config.toml
time_shift_ms = 50
n_mels = 64
targets = ["emotion"]
norm = "layernorm"
init = "kaiming_normal"
lr = 0.0011
steps = 16800
Rows from block 4, named by matrix and row number. Rows with one number belong to one neuron. Each number is 500 + 25 x the weight over its row's rms, rounded and kept within 0 to 999. All counts start at 0. Numbers have three digits each. After the name is the row's rms in percent of the matrix's.
# fc1: MLP up (model.blocks.4.mlp.fc1.weight, 1280x320), inputs 0-106
# fc2: MLP down (model.blocks.4.mlp.fc2.weight, 320x1280, transposed), outputs 0-106
fc1.840 096:536500487487518469498529533545521467480450478485485494462560488452517505546475507535527468516467510487479515496465480514560498465490502506499451465488487505513484547470502495510505520491518479504487539488501495465530507456506466505503489496567483528514497473473524527459459531512466502512518472510515523475555490534506516
fc2.840 087:539512504505510515497532519515494491502552443548507501510490453478507438512489484519509506528462467509493522504491525483491457517507529512490532515495480484497468451516504460485483526489487493488438525445482504469579488555491522481523478496472544506477541517531508489494515495476482548486497476516457513500531510463465466
fc1.841 107:527471556434479488482488495544517502497471501522452478522483492501548453508452512552454492517529531497523498538510492510468464514493483501502490497524523493470534511505509507491456527456502486478481468503499502508475555468502510485491493530495495473525502508500484503541484523474510524493492463496561508453514522484503496
fc2.841 112:522504494496528484523504491536486445426460419558514506496473540526509497501493513456502487488473520491489516480524510539483493499485538499505520485496507504501502545535515527500538533499525475548522516484503515503451500484494501506508533511486452454521478508541470539529475498542484511482518529515527462543493516499521501
fc1.842 119:472504474498529534478476522504523479455469444498496486504480480520487460534504470514478508538476500493531502477548527520488437503482492559487523509504488528498501501501511475488514530524490516527500497510507509524474486517517490509490491502469534480509482481480490528533495474524547528513494455515523458552513524513493468
fc2.842 129:487506509518514509498466492517474472484513435497478517472493525507492508535484536462488523478483498487509488504508482544516500493490485545489504528518505500518477501512498477570520553457504537525486495520497481517461524502479489519510466499501498477515493539442461529519491473526524513465476519520510485504526492460528445
fc1.843 102:496450458482508523525489499510529474524486475531563553457486487498489481540488527505460519530469491448495538496479540511504504530471527516492489503522515520509530508481525506537494488478503526516480473532504478522518507485459494498457511482521474509537452491460473539503497483486504498545520492512493473524514514486531473
fc2.843 076:483504509482497494536523479487513514553517504528491480436501484532474491529488521493488518503475514526422543521480522497474539468501454498518465499483519480495491544511511524481490487485504518512516525484542486534506522503529474495489482543493468524468504472540482503526535456459526510466495520483519506495479494448535475
fc1.844 102:515468483484488519508514461522519501468503470455482509500516507504524515476491510557486533545486533512522513486544511489522493469484477486527514537506495457491493485525458517455514513483490505510473516483516526518486500479490507509474553501505451482493486495466559512486453467488562442460475470510506501533486476553523497
fc2.844 101:478483493488456524487474500458527549524493447495488530467524510497532512490500480521453488531447442422527470477479546473511456467510492522493503495487534483539547508506521506518496515527505496480472502509499501461464507501491480483505520462492504526497481506495497469427479470507487509471482500504487450536512513490461539
fc1.845 127:483463428491492520539538482568518508537522476532511534525525462495492530483505524503502524532496537521515496517501541463483486514515469512508538504436478486522486508531515509528499507502523501503512494488504499548514530504506476516542486468555516482480451506482528496488515516510522527485517500540493515437487515467527522
fc2.845 131:518449542507499476510508484501498482458464470505529464478466497525512566509492478535501503497516514487537520496486495523520494504532556484539505481520488481495462491480472499457480526537518450444514521528468475495486490491539506492457519504517480470511503514520472480532486507468505536520504525481516520461448470499478518
fc1.846 097:510479501476512492500490466537547522509534424505499496534462487474509532530548509510484519503483490499542534503505531461522490529488492502477456534483466497485513488489499519490444531549510514494511475523490495488484519510456470486492526492535480488537496513465507526486456482426513515547466485525501495463493541499530480
fc2.846 082:503484474481487484499522468532546504507552413515468503484489468480478472473524488537497518552477483542504519503488529480514467481537526498514492475513482523530480508497476487500512491505470537482493546490491510516539510499488486503497495523482531464542476508509489467506475503474496478483458490537482458491498544454491483
fc1.847 117:504518471506497490488448494501503438492491456518529497481515504482489488504450513491457498482481469471575517492472500481488509505497484490473499533542527482501498542491508545522509487455504500528451495523506525474484513498538510482478517548472496521506490442499498481529474500497494493532525503490520487507450478503492466
fc2.847 130:561483509502529504516519511509509500471479542498496489505511483467510514489516465561511489473545475495510497495462478491522491474512473538460504518462472520462501497489497494492504503497496511508535532466504468505525448487443446482496468483484535479524492439487530500514480519500471513467496492513476469482528560500502507
fc1.848 093:543503485472469524523504479500502531491529451495518474509558477492517493533410508512508487490523470503526502522517519490493458505528512484528501544455550490499527471541496493478507469460507491470481512471499498473498492470495454449461519513489467480504488500480509451569478509468454512545529489497506517487513552537503510
fc2.848 071:482455468504489501527516511483493547512525521551484509542464475471500482526518474463524524477497483549502527498527511472447489538486500553500516542503526517483527502559492482478491505517506515497529480492517512568491483502505494496462498542474520527503460470503490478505493466509466453485487480495516497507472491486469519
fc1.849 089:462522510518533500512503503504507471459486462496514452466519495529506554518486510501500457497526517508499548529458521491480522496496485531483486527463452494495514491548527491474507527464487466495514548503536496546545483538479478465534462505485479538492503453453450518484509504531530505528493562479555490492508504489510513
fc2.849 075:506535488488531500489508490483530506497481499502536490504483533501489489497526494514467512558516530530471485526481489473482472517474486499508485511512528545539520453527562470537491523457484519488495498503536531515498464513509486506472460514521485500465493488517511521492526493522512512500515486529465479508494468524493526
fc1.850 126:520506522474480490464503524535491519493469496504507477516515488512537463531455541492429489491503483491510482518466516512445506551508528471477558543479498536495472519485511514488508527490547476481478477472510565512481512467534477439469531516486495527498519483513503547513468461474507514514515516497489507497511527499484503
fc2.850 175:542496520555532499517553546491511489461496549499511490483487496504530528502520494544538466483516498546466515518440475488519516499506517513529485493477489483481519499444451476488482476498459521465539516491492503485540496460505471509526457459525533490510539488471491472494460563481471486511527501496522494481475545484501474
fc1.851 106:562462543443480549504495506497542538483460463519489527515525436468511463500448491497481496551503494470538497477516493478528480477521448518546486508481502483489511480457497528546445525499520474475497442455481563467463490460532512488470527477511527500499464487491554521496520484505492528498498491546491540511546492513505492
fc2.851 114:492452491469494477560509469474519507465515447554487484516509465485484504458494493511501505508550506476553504460508550483499505462514498497497476496472498510496492478497498502533515496491500489498516505483502535542489464497476475526517503486542520500494442532483493530573516501484521487527502478535527496526469541528525522
fc1.852 085:545428464486488491504490491535497475495489494474470502482538462536479487528462504506509491536467464549499473502499531474477465550514519496480493535506525504552506515523519514478481544476487512495520511510513568501486519514495507485460501495518507482520472535478478525455504484517497485500467486529507519547553520449508524
fc2.852 084:524512478510499432513534500527530507500547422525486494507489479501520508480485513525513532520502517462515524521443522466562488481548498524474533485493505517511482521506492509499501509489501525490528525504491503519493449466483518494574492514491496514502532492490505498493505485482509488524521461536528455512494526516503464
fc1.853 097:505481507450475546535517494501531509498476444524441545497535492516503452494452521485497482520482516491478481478508480477484474533527454499523511526494498463499457498513503509527503553522504489472495450495512501498516553489460521516552496482526464456491462520509537495520536529484507477463504497478518514514565509492496490
fc2.853 090:541506472517479492491510509494559506491492495537482499518497481497501503459502492486452494514546467536548499512503507485496487523519459455478493507482498473532494469477544499475453504499510491481482504485475501527524486495554515511502520486492512572472415505521509506490477478494464527514476466547505490492528549497473514
fc1.854 109:465440457497463536511523478516523518513492459579499468464506484479526455527494501533500525473527492541478531493455556495506441541497521533510505494499535507498489470535509509491493512459495502487522559505498527516475546486448492511472525527484465443472455545489487528526505493488532460473463491502522514545515515516484488
fc2.854 105:462448453480444503550508431495517509539509412499487523459517462477521511526517521510529482497507465457539495479500512486492486470492492505516452493447507502500499519504495513476513476510524511488506493506531469513489512499504454500537520477537497510494454480471502512484471463495533484517462479560495504500512514527529514
fc1.855 112:496474473494495498502508423525504513474539476491511526459468518535511456514508525507495518520491489498481481489492536532512466519499528521513500494470520521482518522496536505504487538466504507513458470506455519487506501477488500497500519516479504546538532477505482477496511502492480509468489529504515487511496513486491502
fc2.855 102:520480501504513489506457495546545511488479430521498528537500501520468487510537489509475517522488502531482493485501491508485539483524450452544484504502526477472494497486558500484450508507530519482493513477459538482492461484493519535506493496514476518519491467509511516526494476500483543510487509502527483511502485502515467
fc1.856 093:495478461531476508533519536524518514485491458503488530533528483525513453519436478538531490521488516482490513540479496463538432544502477512478457504477510473489498518499480549511517550463504493480488488519478501473545509430518448512518486527513500499473466448510532524503543503512467485505513503529496443472516545497531450
fc2.856 080:479475494501499496523513548456519496527492494473485491526529492486475497492565466498482515475539527511528462485496539510487476476516448499534489539517540475493527493480520498489482509528497501506579518533506495558515483492485507507527482473474509493486507510488470446519525448480474493519495499505503531469489472503502533
fc1.857 092:552488473497519508517475431516515498499448448518538481476508518538481506492504517565450488506505489497553518470465505511516484495500474493508503429462487504469499505508511499469502487536485516487473531524497505474495453510501458479482504462493461510530487446493521522454491447484491473500481512509513456485517513518519499
fc2.857 093:486465509504483512490515448469528567517491399550473500524501471457522497484500529497505500522522480522455487488511528496512454528497511518489506488506495562483525524533514509516545478456493542497496499515545526508513488497498482503489468522513489499479509475495515551480513460518464492497502499508483493516530517535522494
fc1.858 119:475555505474500472512506470539524485480493517543517508469486499477509493564487508493483497487541471506512562448481517499440500472495494506489480472452519510514519504527560467462482523465492493508504508461474510516502495462477489477502474495510490505525500486514489533469490521507492477547440527539462502516494506538523515
fc2.858 141:476523479467478494498469475499496505492504411505515509485539532492469459535513517497475554541513486507534485530497507475487535464487497506494499573515511551527478491546511476539516486502461531562480512520521518530514513522494480494466498524459489509511476543508497540495521452493526472461512483461495492533528490498523499
fc1.859 090:530507488476479539514511460524523495496494469507492508486536468503494430523494523524501488520535487495467529504508495501513492514467492517458483477482506483517569542531542539495484474458495530520515486517518496504481503483477504444461510512465476504497460488482519538523544471503528487492483525487502493532498480500546514
fc2.859 078:475457505489460489568517465467523518557512464518495524495520460505505490501510528532513538519514463499479481491477513537541487537527523506472499481454464504492511550542488500507518525482556500484483512524533512504493500510497443506494473512473504510531482496536547510452511460466515495483484521509493467554493482495511485
fc1.860 110:467440449460457474530481459517534517509542503494529501520482462478483465538502486548515530526480483499493507531536516487462439513476504536473481488529492502459529518504466490508508541519471501484499516519499492500526526505462448505505500504551515501513468525510503503489509496477554480491488487488511491496501505506534492
fc2.860 118:499496543532502520479495481479469506460436518493547508502492529528498489456516506513546455475537501524526514499532498529477532510514535494547485455494498490493500509501555495508504505492508488476486458526483496493508522511516517494491522533533472523484497475514488505503462534481447513494537501489485501466490491479472521
fc1.861 094:509510543507508505496482456502528514493480482513523492488515469512499472518482505473474522504484494474477485485476525497467519519526514500516511478495487505540486494486519535493494496466537492498505455511481510494435496489488486455471494469429490508472460476494477494492501466465531495535503533512513531489548510515507467
fc2.861 087:560506527522492505554528559515533461470451475485484487493490494478493549508495487534516496490465479502495494462444465471494501496497472533502550541483499467450515495514500497454496558499497529473464500482501465538538493459491512509529470503496497481521465491505472436501482557481455511482498485500496517506518516487497485
fc1.862 110:484428481485500501525522497527549478498514468552485507468458467531500481503513500496489527450538474533527490435473505487444513493489483479522483530476517496542483530512500472505473496521528539505499515515496536480462499474505478533521480502484511462500474514491482548500469449451482472496459498490575473541503522541521514
fc2.862 123:490548501523509502455549485432476550502503452544526515482485504494481504539530515482518489507493500519498460502503521466438474529500483543510511505508462489515493470524489467501462511480514490520501466467507472488551511499514482470484501494513487532432480538512530510477495526497516482490522461511455548488514500494431489
fc1.863 092:494519453509496544514529469493509522515472440476501491445490477505476492513486506518496482470494485496507551498474534493482493515524514508474501487450518497529532543506558517527454498489507469493498496510516524538507526489526456465513488482522494451482510537523502500493501501467503440506474467518544472523505505517525517
fc2.863 090:453488502560552527537499503462467488496493483512516506506479533496517501491509538472505494517513475520452471490529457521460520492497519498495523492499487572548497481516526503530532467464483517492523479482532459512516551504489490513488508483482488477514487518534470543494477523553468511474520519501457509498529463495471477
fc1.864 089:485475464482479487507509486490500481521506451510507506427525482488547505506501544530487500516472512501496531508499552462499473516473501521496513488471527492537524463492538497512482491498493517484505491482483537533457526509485506500459510470520473494500477473478517499477529505490534507543477503517506456545501504519519520
fc2.864 073:516410496514467520533492464464535521461526431524504517468524509527486458469537520492560521529484472467463516460479469484487491522513536524515511457499480511561478477497511514481504515512488503507478511492530543495481506498504487502493492494506525531473535505539483510523519507486526506518497496550513476561509481469478473
fc1.865 093:518528505533491472525520486543535545489481452492551527458499512480504485518531475467437482513517515538509505426503509521534528455489501476513488518480488515506514475492481470473478500472485462516433543478495499516474476462496489534507477494519474466498516534465464507538444508526546487530506460517535520495511508475549485
fc2.865 083:535504498509510501478478469492521501454470520499509516553494502532531457477508462544484507524507515497537531522460487476491536489518517462502491527464540502472495481489557508497458494506495540502495506481487479495493447540494532460481477496475500520497530457508520506503504524481508526575521533483504460532490505504471525
fc1.866 104:516473457487504523520533485549529518514497469508468481475492478500471497498471521480520511466499496501515507463530537519499506552516510536470491492503511504476477555510513483507549529495528485519515521467521457474445490495481484488452496473478503494499471504464497544506479473515486480492483549488470462544521513522465458
fc2.866 103:474489482502454517477493490503499569480525444493508526483483485472498468498496491523520489545490479475504519503508519465527474453519498455529512548474498477508511506496473472470480514551488510480513509509452493482537524504520475478517565485505512495486493489559468463493507521468513492555454442502497550459491509496441500
fc1.867 097:466497542493473488530510485493493501516502459490489449519504493526496503500476520489503504490457491457476522524466499526502492538515517481477549500489510494525526447498528555559501544484519477521460491490490512550503515457494518497491493489523475440511526527448475517510485518516513526521495447505485553500497519479487523
fc2.867 090:531521553469537519528494515490530526533467456518472507486457507502468532503490524519514527450520541521491532492458445538521570514512527514492476470457513489481480492504550474512509483442496518481498517488513514511494534463478537529521461489487471491509528498499508534541464537476446501459526499471528491540519507481512499
fc1.868 100:509463467505445498464535514501498507500503513523481539491479469479533499494510542547485481487550471522507514516482538539537500506543496475518473518447462494494481499528515487489510486488523498501557548477523506536431510472499508521487539538500501474494504469530517521479480489505515495499505479498514465514506470489504506
fc2.868 107:516484515503528486517502511499498497430486424533500503493497503471504502481557521559551477506483470560467499490496491475531496490488520512513503514519489478477468482539524492504465495498476558462465476488521488497513534473470468547505458486494525496509478490487492494511490546473507484450481473478452501497534503503481478