config.yaml
model: "sound classifier"
train_examples: 26041
n_mels: 64
hop_length: 320
spec_augment: false
targets: ["emotion"]
norm: "layernorm"
head_dim: 16
fused_qkv: true
qk_norm: true
parallel_block: false
pooling: "attention"
optimizer: "adamw"
beta1: 0.95
warmup_steps: 1680
Rows from block 5 of a small sound classifier, named by matrix and row number. Rows with one number belong to one neuron. Each number is 128 + 24 x the weight over its row's rms, rounded and kept within 0 to 255. All counts start at 0.
After each neuron's rows are labels from the 100 clips, of 14976, where the neuron reaches its highest value: "top examples" is what is common among them; "band" is the frequency band that holds the peak. Only what is clearly more common there than usual is listed. The data: acted Russian speech (Dusha). In brackets: how many of the 100.
# fc1: MLP up (model.blocks.5.mlp.fc1.weight, 1280x320), inputs 0-106
# fc2: MLP down (model.blocks.5.mlp.fc2.weight, 320x1280, transposed), outputs 0-106

fc1.612 [119 118  98 102 136 114 124 147  87 143 127 120 130 146  69 184 122 108 168 113  57 169 139 100 158  62 109 141 131 155 153 150 110 118 151 165 132  76 121 129 126  94 143  95 142 143  77 157 107 114  97 158 131 161 130 111 178 165  91 148 117 137 116 122 112 145 137 141 111 118 158 153 124  90 112  86 119 147 120 163 136 119 117 124  88 146 160 112 163 114 126 115 157 133 129  84 151 130 149 143 112 135 123 142 121 158 145]
fc2.612 [126  79 133 105 113 124 145  95 121 141 103  89  77 127  49 146 150 142 125 107 139 129  93 125 116 133 168 115 120 130 102 112 142 154 164 126 125 118 118 141 127 160 145  89 150 116 163 118 132 126  91 136 157 135 146 115 129 109 105 130 180 131 101 142 171 129 105 127 123 116 115 122 143 135 106 111 159 154 126 113 158 175 170 163 111 140 158 110 170 142 119 144 159 126 124 121  98 158 168 115 101 136 149 152 130 175 110]
top examples: emotion: angry (70)
band: 250 to 500 Hz (93)

fc1.74 [107 148 131 109 125 129 167  82 130 159 154  92  91 125 102 153 152 174  86 106 109 130 120 141 144 103 158 106 103 147 138 104 174 128 127 171 110 107  99 139  83 150 148  90  94 158 114  91 122 121  72 159 128  89 146 157 123 110 128 155 135 109  90 140 135 123 115 132 145  91  97 128 162 152 104 117 155 158 135 139 107  87 109 128 113 151  62 108 177 178 109  87 113 114 109 118 163 146 152 172 136 112 153 136 114 137  86]
fc2.74 [129 141 132 128 105 112 149 141 150  95 146 115 109 154 255 122 141 140 129 146 122  97 112 150 141 108 132 147 113 124  74 121 124  95 128 135 107 146 105 143 132 133  94 147 157 114 119 136 155 107 122 128 132 106 132 113  87 112 120 146 175 126 135 137 160 122 118 144 135 123 193 130 150 131 122 107 124 150 115 115 153 130 142 128 112 117  81 115 133 137 143 167 112 159 138 124 131 120 181 100 125  57 127 119 157 109 120]
top examples: emotion: positive (76)
band: 250 to 500 Hz (78)

fc1.290 [158 153 142 138 139 142 136 107  85 139 137  77  85 130  91 141 100 111 134 138 132 129 113 114 123 142 151 155  82 116 160 132 147 129 152 137 108 115 132 130 189 100 108 115  95 125 135 122 113 130 118 107 103 175 119 123 147  88  63 127 174 124 129 119 116 174 140 145 126 184 135 144  93 153 109 142 109 122 167  75 123 133 150 123 125 116 130  98 163  94 147 124  96 103 116 134 128 139 119 109  82 155 106 143 125 149  95]
fc2.290 [147 102 114 137 180 173  85 126  81 104 101 148 116 127 116  97  93 121 115 151 142 102 155 109 129  99 133 150 108 125 132 135 141 190 109 111 118 137 164 123 110 117  43 131 186 171 121 135 122 137 142 159 109 108 101 138 114 135 128 144 136 160 131 112 112 149 140 128 122 138  90 120 133 155 136 133 154 121 141 137 129 132 172 151 149 141 148  99 147 142  70 125 114 101 127 114 112 148 141 108 132 164 148 119 134 135 160]
top examples: emotion: positive (41)
band: 250 to 500 Hz (53)

fc1.277 [118 109 150 127  93  98 138 119 111 167 123 107 102 134  81 157 177 157 100 150 103 141 149 127 118  88 199 112 119 119 128 109 138 140 136 151 143  87  94 126 142 125 111 150 149 144 118 119  92 137 141 154 134 149 107 139 150 161  80 141 101  89 157 143 116  84 110 159 139 111  95 141 172 120 104  86  98 119 106 134 128 124 158 133 119 125 170 112 168  60 164 130 138  82 151 126 130 150 125 150 122 119 130 133 108 165  98]
fc2.277 [123 132  98 125 159  64 145 122 111 119 121 155 176 118  58 134 121 107 133 118 138  97 120 159 144 125 122  75  99 158 102 148 129 109 151  90 120 160 127 157 157 126 163 117 146  97 101 163 128 119 147 127 129 110 157 151 135 129 119 141 151 136 117 114 154 121 115 131 139 158 132 133 134 151 125 123 151 124 135 167  98 119 119 117 121 152 110 138 129 132 155 104 155 126 125 155 127 133 115 176 129 220  86 116 152 140 162]
top examples: emotion: angry (77)
band: 250 to 500 Hz (98)

fc1.497 [121 161 111 140 116 117 114  96 106 110 135 145 128 125  79 131 129 113 168 104  99 198 143 107 135 143 141 132 112 111 143  93 176  96 131 115 117 147 138 143 148 125 132 110 132  77 146 111 116 136 102 123 128 155 144 130 149 147 101 107 129 147  98 105 125 147 140  98 121 146 139 114 161 144 116 120 116  87 133  93 143 115 100  83 137 144 120 148 143 129 118 141 117 131 178 151 139 133 127 119 147 155 139 129  71 158 101]
fc2.497 [169 140  97 185 149 151 125 171 107 119 135 133 122  92 125 144 174 143  96 125 134 142 125 127 110 170 139  94 132  95 142 151 120 161 118 149 122 150  88 169 116 152 119 159 106 165 125 101 133 142 140 124 142 104 152 125 133 109 134 109 142 111 119 114 132  99 134 106 138 112 125 135 151 104 140 119 106 118 114 125 119 149 131 121 149 131 111 114 103 114  87 150 104  78 120 120 115 140 146 120  74 117 153 101 127 130 118]
top examples: emotion: neutral (64)
band: 2000 to 4000 Hz (58)

fc1.51 [133 100  77 116 136  90 142 137 152 123 152  93 102 124 135 170  89  87  94 110 101 135 167 130 130 114 161 134 108 134 132 139 160 100 125 136  99  75 104 158 161 111 148 148 150 179  89 149 113 123 120 131 139 107  50 149 130 134 135 133 158  98 135 175 124 129 127 133 128 144 132 106 152  82 136 127 151 128 106 147 125 112 121 138 132  95 108 135 145 134  97 102 102 148  98 126 123 122 167 125 122 134 155 151 118  99 129]
fc2.51 [146  88 119  96 169 131 117 126 112 182 105 137 113  97  14 129 119 152 125  88 132 106 107 140 138 119 127 160 112 113 115 111 139 111 176 134 103 131 106 142 172  90 122 145 159 100 145 134 131 131 136 170 119 161 139 120 104 146 119 120 131 128 158  94  84 131 125 127 137 102 125  95 141 103 144 156 145 156 135 152 149 132 108 143 106 133 150 109 134 158 108 154 116 102 118 132 106 130 137 158 165 104 155  88 122  96 135]
top examples: emotion: positive (49)
band: 250 to 500 Hz (61)

fc1.420 [125 125  95 144 123 134 114 127 147 160 125 117  78 141  90 127 107 121 145 145 132 146  88 131 146 112 154 168 134 157 126 128 127 115 136 132 115  94 125 117 159 128 103  91 135 128  79 116 140 144 137 126 102 178 124 141 152 124 114 145 154 118 122 163 125 116 164  96 118 120 166 163 128 118 136 104 116 158  90 139  98 146 115 145  90 125 157 143 183 140 148 119 113 138 147 124 143  95 146 126 112 105  91 141 117 160  76]
fc2.420 [ 82 114 109 154  82  93 139  72 125 146 132 151 141 177 151 109 141 152 119 103 152 126 113 126  91 142 135 110 107 156 150  77 159 117 160 101 155 151 138  90 113 104 138  96  96 148  93 140 127 119 141 117 185 133 113 134 104  77 133 124 162 130  77 142 145 122 149 131 134 119 128 139 116 171 130 147 142 117 110  77 135 132  89 160 112 129 163  83 131 119 159 105 128 147 119 148 125 114 177 108 114  90  76 106  60 124 163]
top examples: emotion: angry (52)
band: 250 to 500 Hz (50)

fc1.230 [129  67 105 124  55 108 117 191 113 128 150 141  93 160  80 105 139 129  59 104 120 140 121  79 129 117 153 148 145 123 176 163 116 136 171 161 170 121 133  97 123  97 154 117 146 146 111 164 162 121 138 101 165  92 111 136 132 112 131 140  95 124 136 152 129 104 137 146 146 132  96  95 153 119 150 103  90 135 131 158 168  95 154 117 102 126 124 118 135 105 141 114  96 156 105 113 118 141 135 115 127 174 129 140  98 119 148]
fc2.230 [152 112 108  89 141 131 129 178 105 157 169 139 101 119  88 173 141 151 122 123 106 107 129 111 162  72 123 139 104 129 142 118 125 111 112 140 105 121 131 133 171  95 156 127 119 150  95 141  94 152 133 147  96 149 171 103 176 138 141 141 136 162  91 146 136 116 133  93 113 138 107 156 122  95 106 115  96 139  99 129  87 101  98 162 114 147 154 115 158 137 102 123 123  73 144 122  98 143 165 139  71 167 130 130 135 144  72]
top examples: emotion: neutral (77)
band: 250 to 500 Hz (98)

fc1.582 [140 112 114 143 128  94 138 136 100 113 123 139 119 120  91 140 105 135  90 155 119 107 150 136 166  98 138 150 135 147 113 126 181 107 103 146 107 172 141  93 116 167 167 101 111 183 139  82 112 137  72 113  99 172 137 150 150 133  95 136 141  82 136 115 138 153 122 107 148 120 177 163 141 143 164 132 133 132 103 173 134 115 126 109 110 116 156 140 118 130 101 142 175 138 115 133 183 143 119 145  97 188 147 165 135 143 118]
fc2.582 [123 114 117 145 136 126 138 154 140 179 158 118 106 120 141 129  99 110 123 106 121 141 151 143 146 115 123 161 153 120 153 142 133 138 109 113 110 143 102  91 154 124  97 170 115 150 134 128 157 118 156 117 131 119 110 122 127 115  89 142 115 164 113 112 142 109 146  99 128 140 116  88 134 152 107 179 129 153 104 142 160 161 160 140 117  90 130 150 112 163 115 143 129  95 123 104 120 102 104 155 121 117 139 120 139 115  98]
top examples: emotion: angry (67)
band: 250 to 500 Hz (92)

fc1.478 [167 118  97 104 115 169 138 134  78 142 132 173  97 131  72 177 101 117 103  96 137 177  97 144 194 131 132 129 132 181 161  85 140  89 130 130 152 112 178 120  93 101 113 147 110 134 135 143 138 148 106 100 104 106 111 164 112 117 105 119 115 105 116 137 120 156 145 113 167 145  85  94 137 111 106 129 116 121 162 109 102 114 139 170 130 134 137 107 143 146 137 113 111 105  95 142  96 109 147 129 140 131 165 136 109 153  74]
fc2.478 [142 117 123 129 101 105 156 154 100 134 134 158 142 144  48 110 128 132  93 137 112 120 143 123 123 153 127 159 158 106 115 179 125 131 163  84 110 154 125 113 196 107 123 128 106 109  98 105 110 117 135 120 126 180 120 111 116 152 100 127 137 137 111 123  94 165 156 127 119  89 147 174 113 112 106 101 119 162 113 151 122 182  89 104 107 130 107 130 127  98  97 151 131 133 116 123 108 114 174 136 107 103 138 167 115 117 136]
top examples: emotion: positive (54)
band: 250 to 500 Hz (90)

fc1.330 [138 112 129  98 107 120 174 133  83 185 137 115  87 138 103 176 101 140 125 125 121 153 126  78 172  99 127 111 100 145 144 151 151  97 138 133 155 142 141 130 188  96 171 116 107 139 113 118 131 110 120 129 109 128 156 164 161 149 123  93 155 123 124 138 142 155 147 136 128 135 145 102 118 112 114 123 142  96 131 182 135 122 108 135 139 129 107  71 108 130  78  82 124 149 129 143 122 100 125 159 126 139 157 157 155 164 105]
fc2.330 [132 140 154 108 148 158 176 143  89 139 124 110  90 120  21 138  95 129 127 128 111 121 109 136 131 112 166 199 106 127 168 105 126 128 139 152 103 131 127 151 134  93 133 168 121 115 115 153 146 132 165 144 103 140 145 146 147 150 143 164 171 112 117 136 134 129 162 106 169 101 133  97 120  65  86 121 154 154 107 121  92 124 144 145 105 106 143 128 164 148 102 122 145 141 120 118 132 164 172 107 126  89 143 126 114 176 113]
top examples: emotion: positive (90)
band: 250 to 500 Hz (97)

fc1.370 [159 101  81 132 109 166 164  95 129 125 135 111 107 121  76  76 119 159 108 151 101 159 154 122 116 131 138 138 125 144 141 109 136 100 141 112 132 105 167 143 124 120 169 102 118 177 162 111 106 135 162 137 135 133  88  78 162 175 104 135 143 138 150 169 141 135 159 150 111 160 161 124 117 152 143 124 117 147  88 116 143 166 122 129 123  96 130 149 189 144 120 113 137 162 138 111 142 146 167 146 131 104 111 144  96 138 149]
fc2.370 [127 128 140 102 115 125 130 126  69 161 149 119 121 151  38 136 117 104 136 102 123 138 145 116  92 101 142 145 106 138 133  94 140 116 138 133 156 117 153  95 150  88 116 141 124  99 126 124 103 112 137 134  81 129 112 144 137 116 132 137 110 120  93 167 151 153 149 112 108 150 108 121 108 116 125 161 101  81 128 135 128 101 140 129 162 143 116 142 170 117  93 119 120 104 142 129 130 129 119 154  97 129  95 156 127 163 113]
top examples: emotion: positive (42)
band: 250 to 500 Hz (87)

fc1.309 [123 146 122 129 122 128 147 148 101 152 138 170 151 111  89 115 128 131  98 140 116 156 124 124 116 161 127 114  87 139 143  90 118 117  97 129 165 151 128 126 133 119 137 124  91 181 155 128 139 126 164 131 119 153 146 175 136 132 110 107 118 124  99 123 141  86 130 157 114 145 130 156 124 156 113 116 131 163  90  78 141 132 103 175 120 101  95  82 168  88 120 142  92 118 153 128 115 151 191 141 128 170 122  92 146 165 133]
fc2.309 [121 117 116 144 153 106 168 135 114 143  93 156 124 160 198  94 107 138 140 147 123 124 144 152 105 127 166 118 110 101 135 130 124 150 128 124 125 150 116 123 161 113 179 105 161 142 107 153 166 148 115 179 133  96 153 112  89 108 118 177 148 112 129 140 115  73 123 134 150  96 112  98 137 149 122 113 106 108 138 147  94 135 101 142 103 146 147 132 130 138  88 123 132  97 146 110 171 108 155 160 136 164 118 105  92 116 148]
top examples: emotion: positive (83)
band: 250 to 500 Hz (98)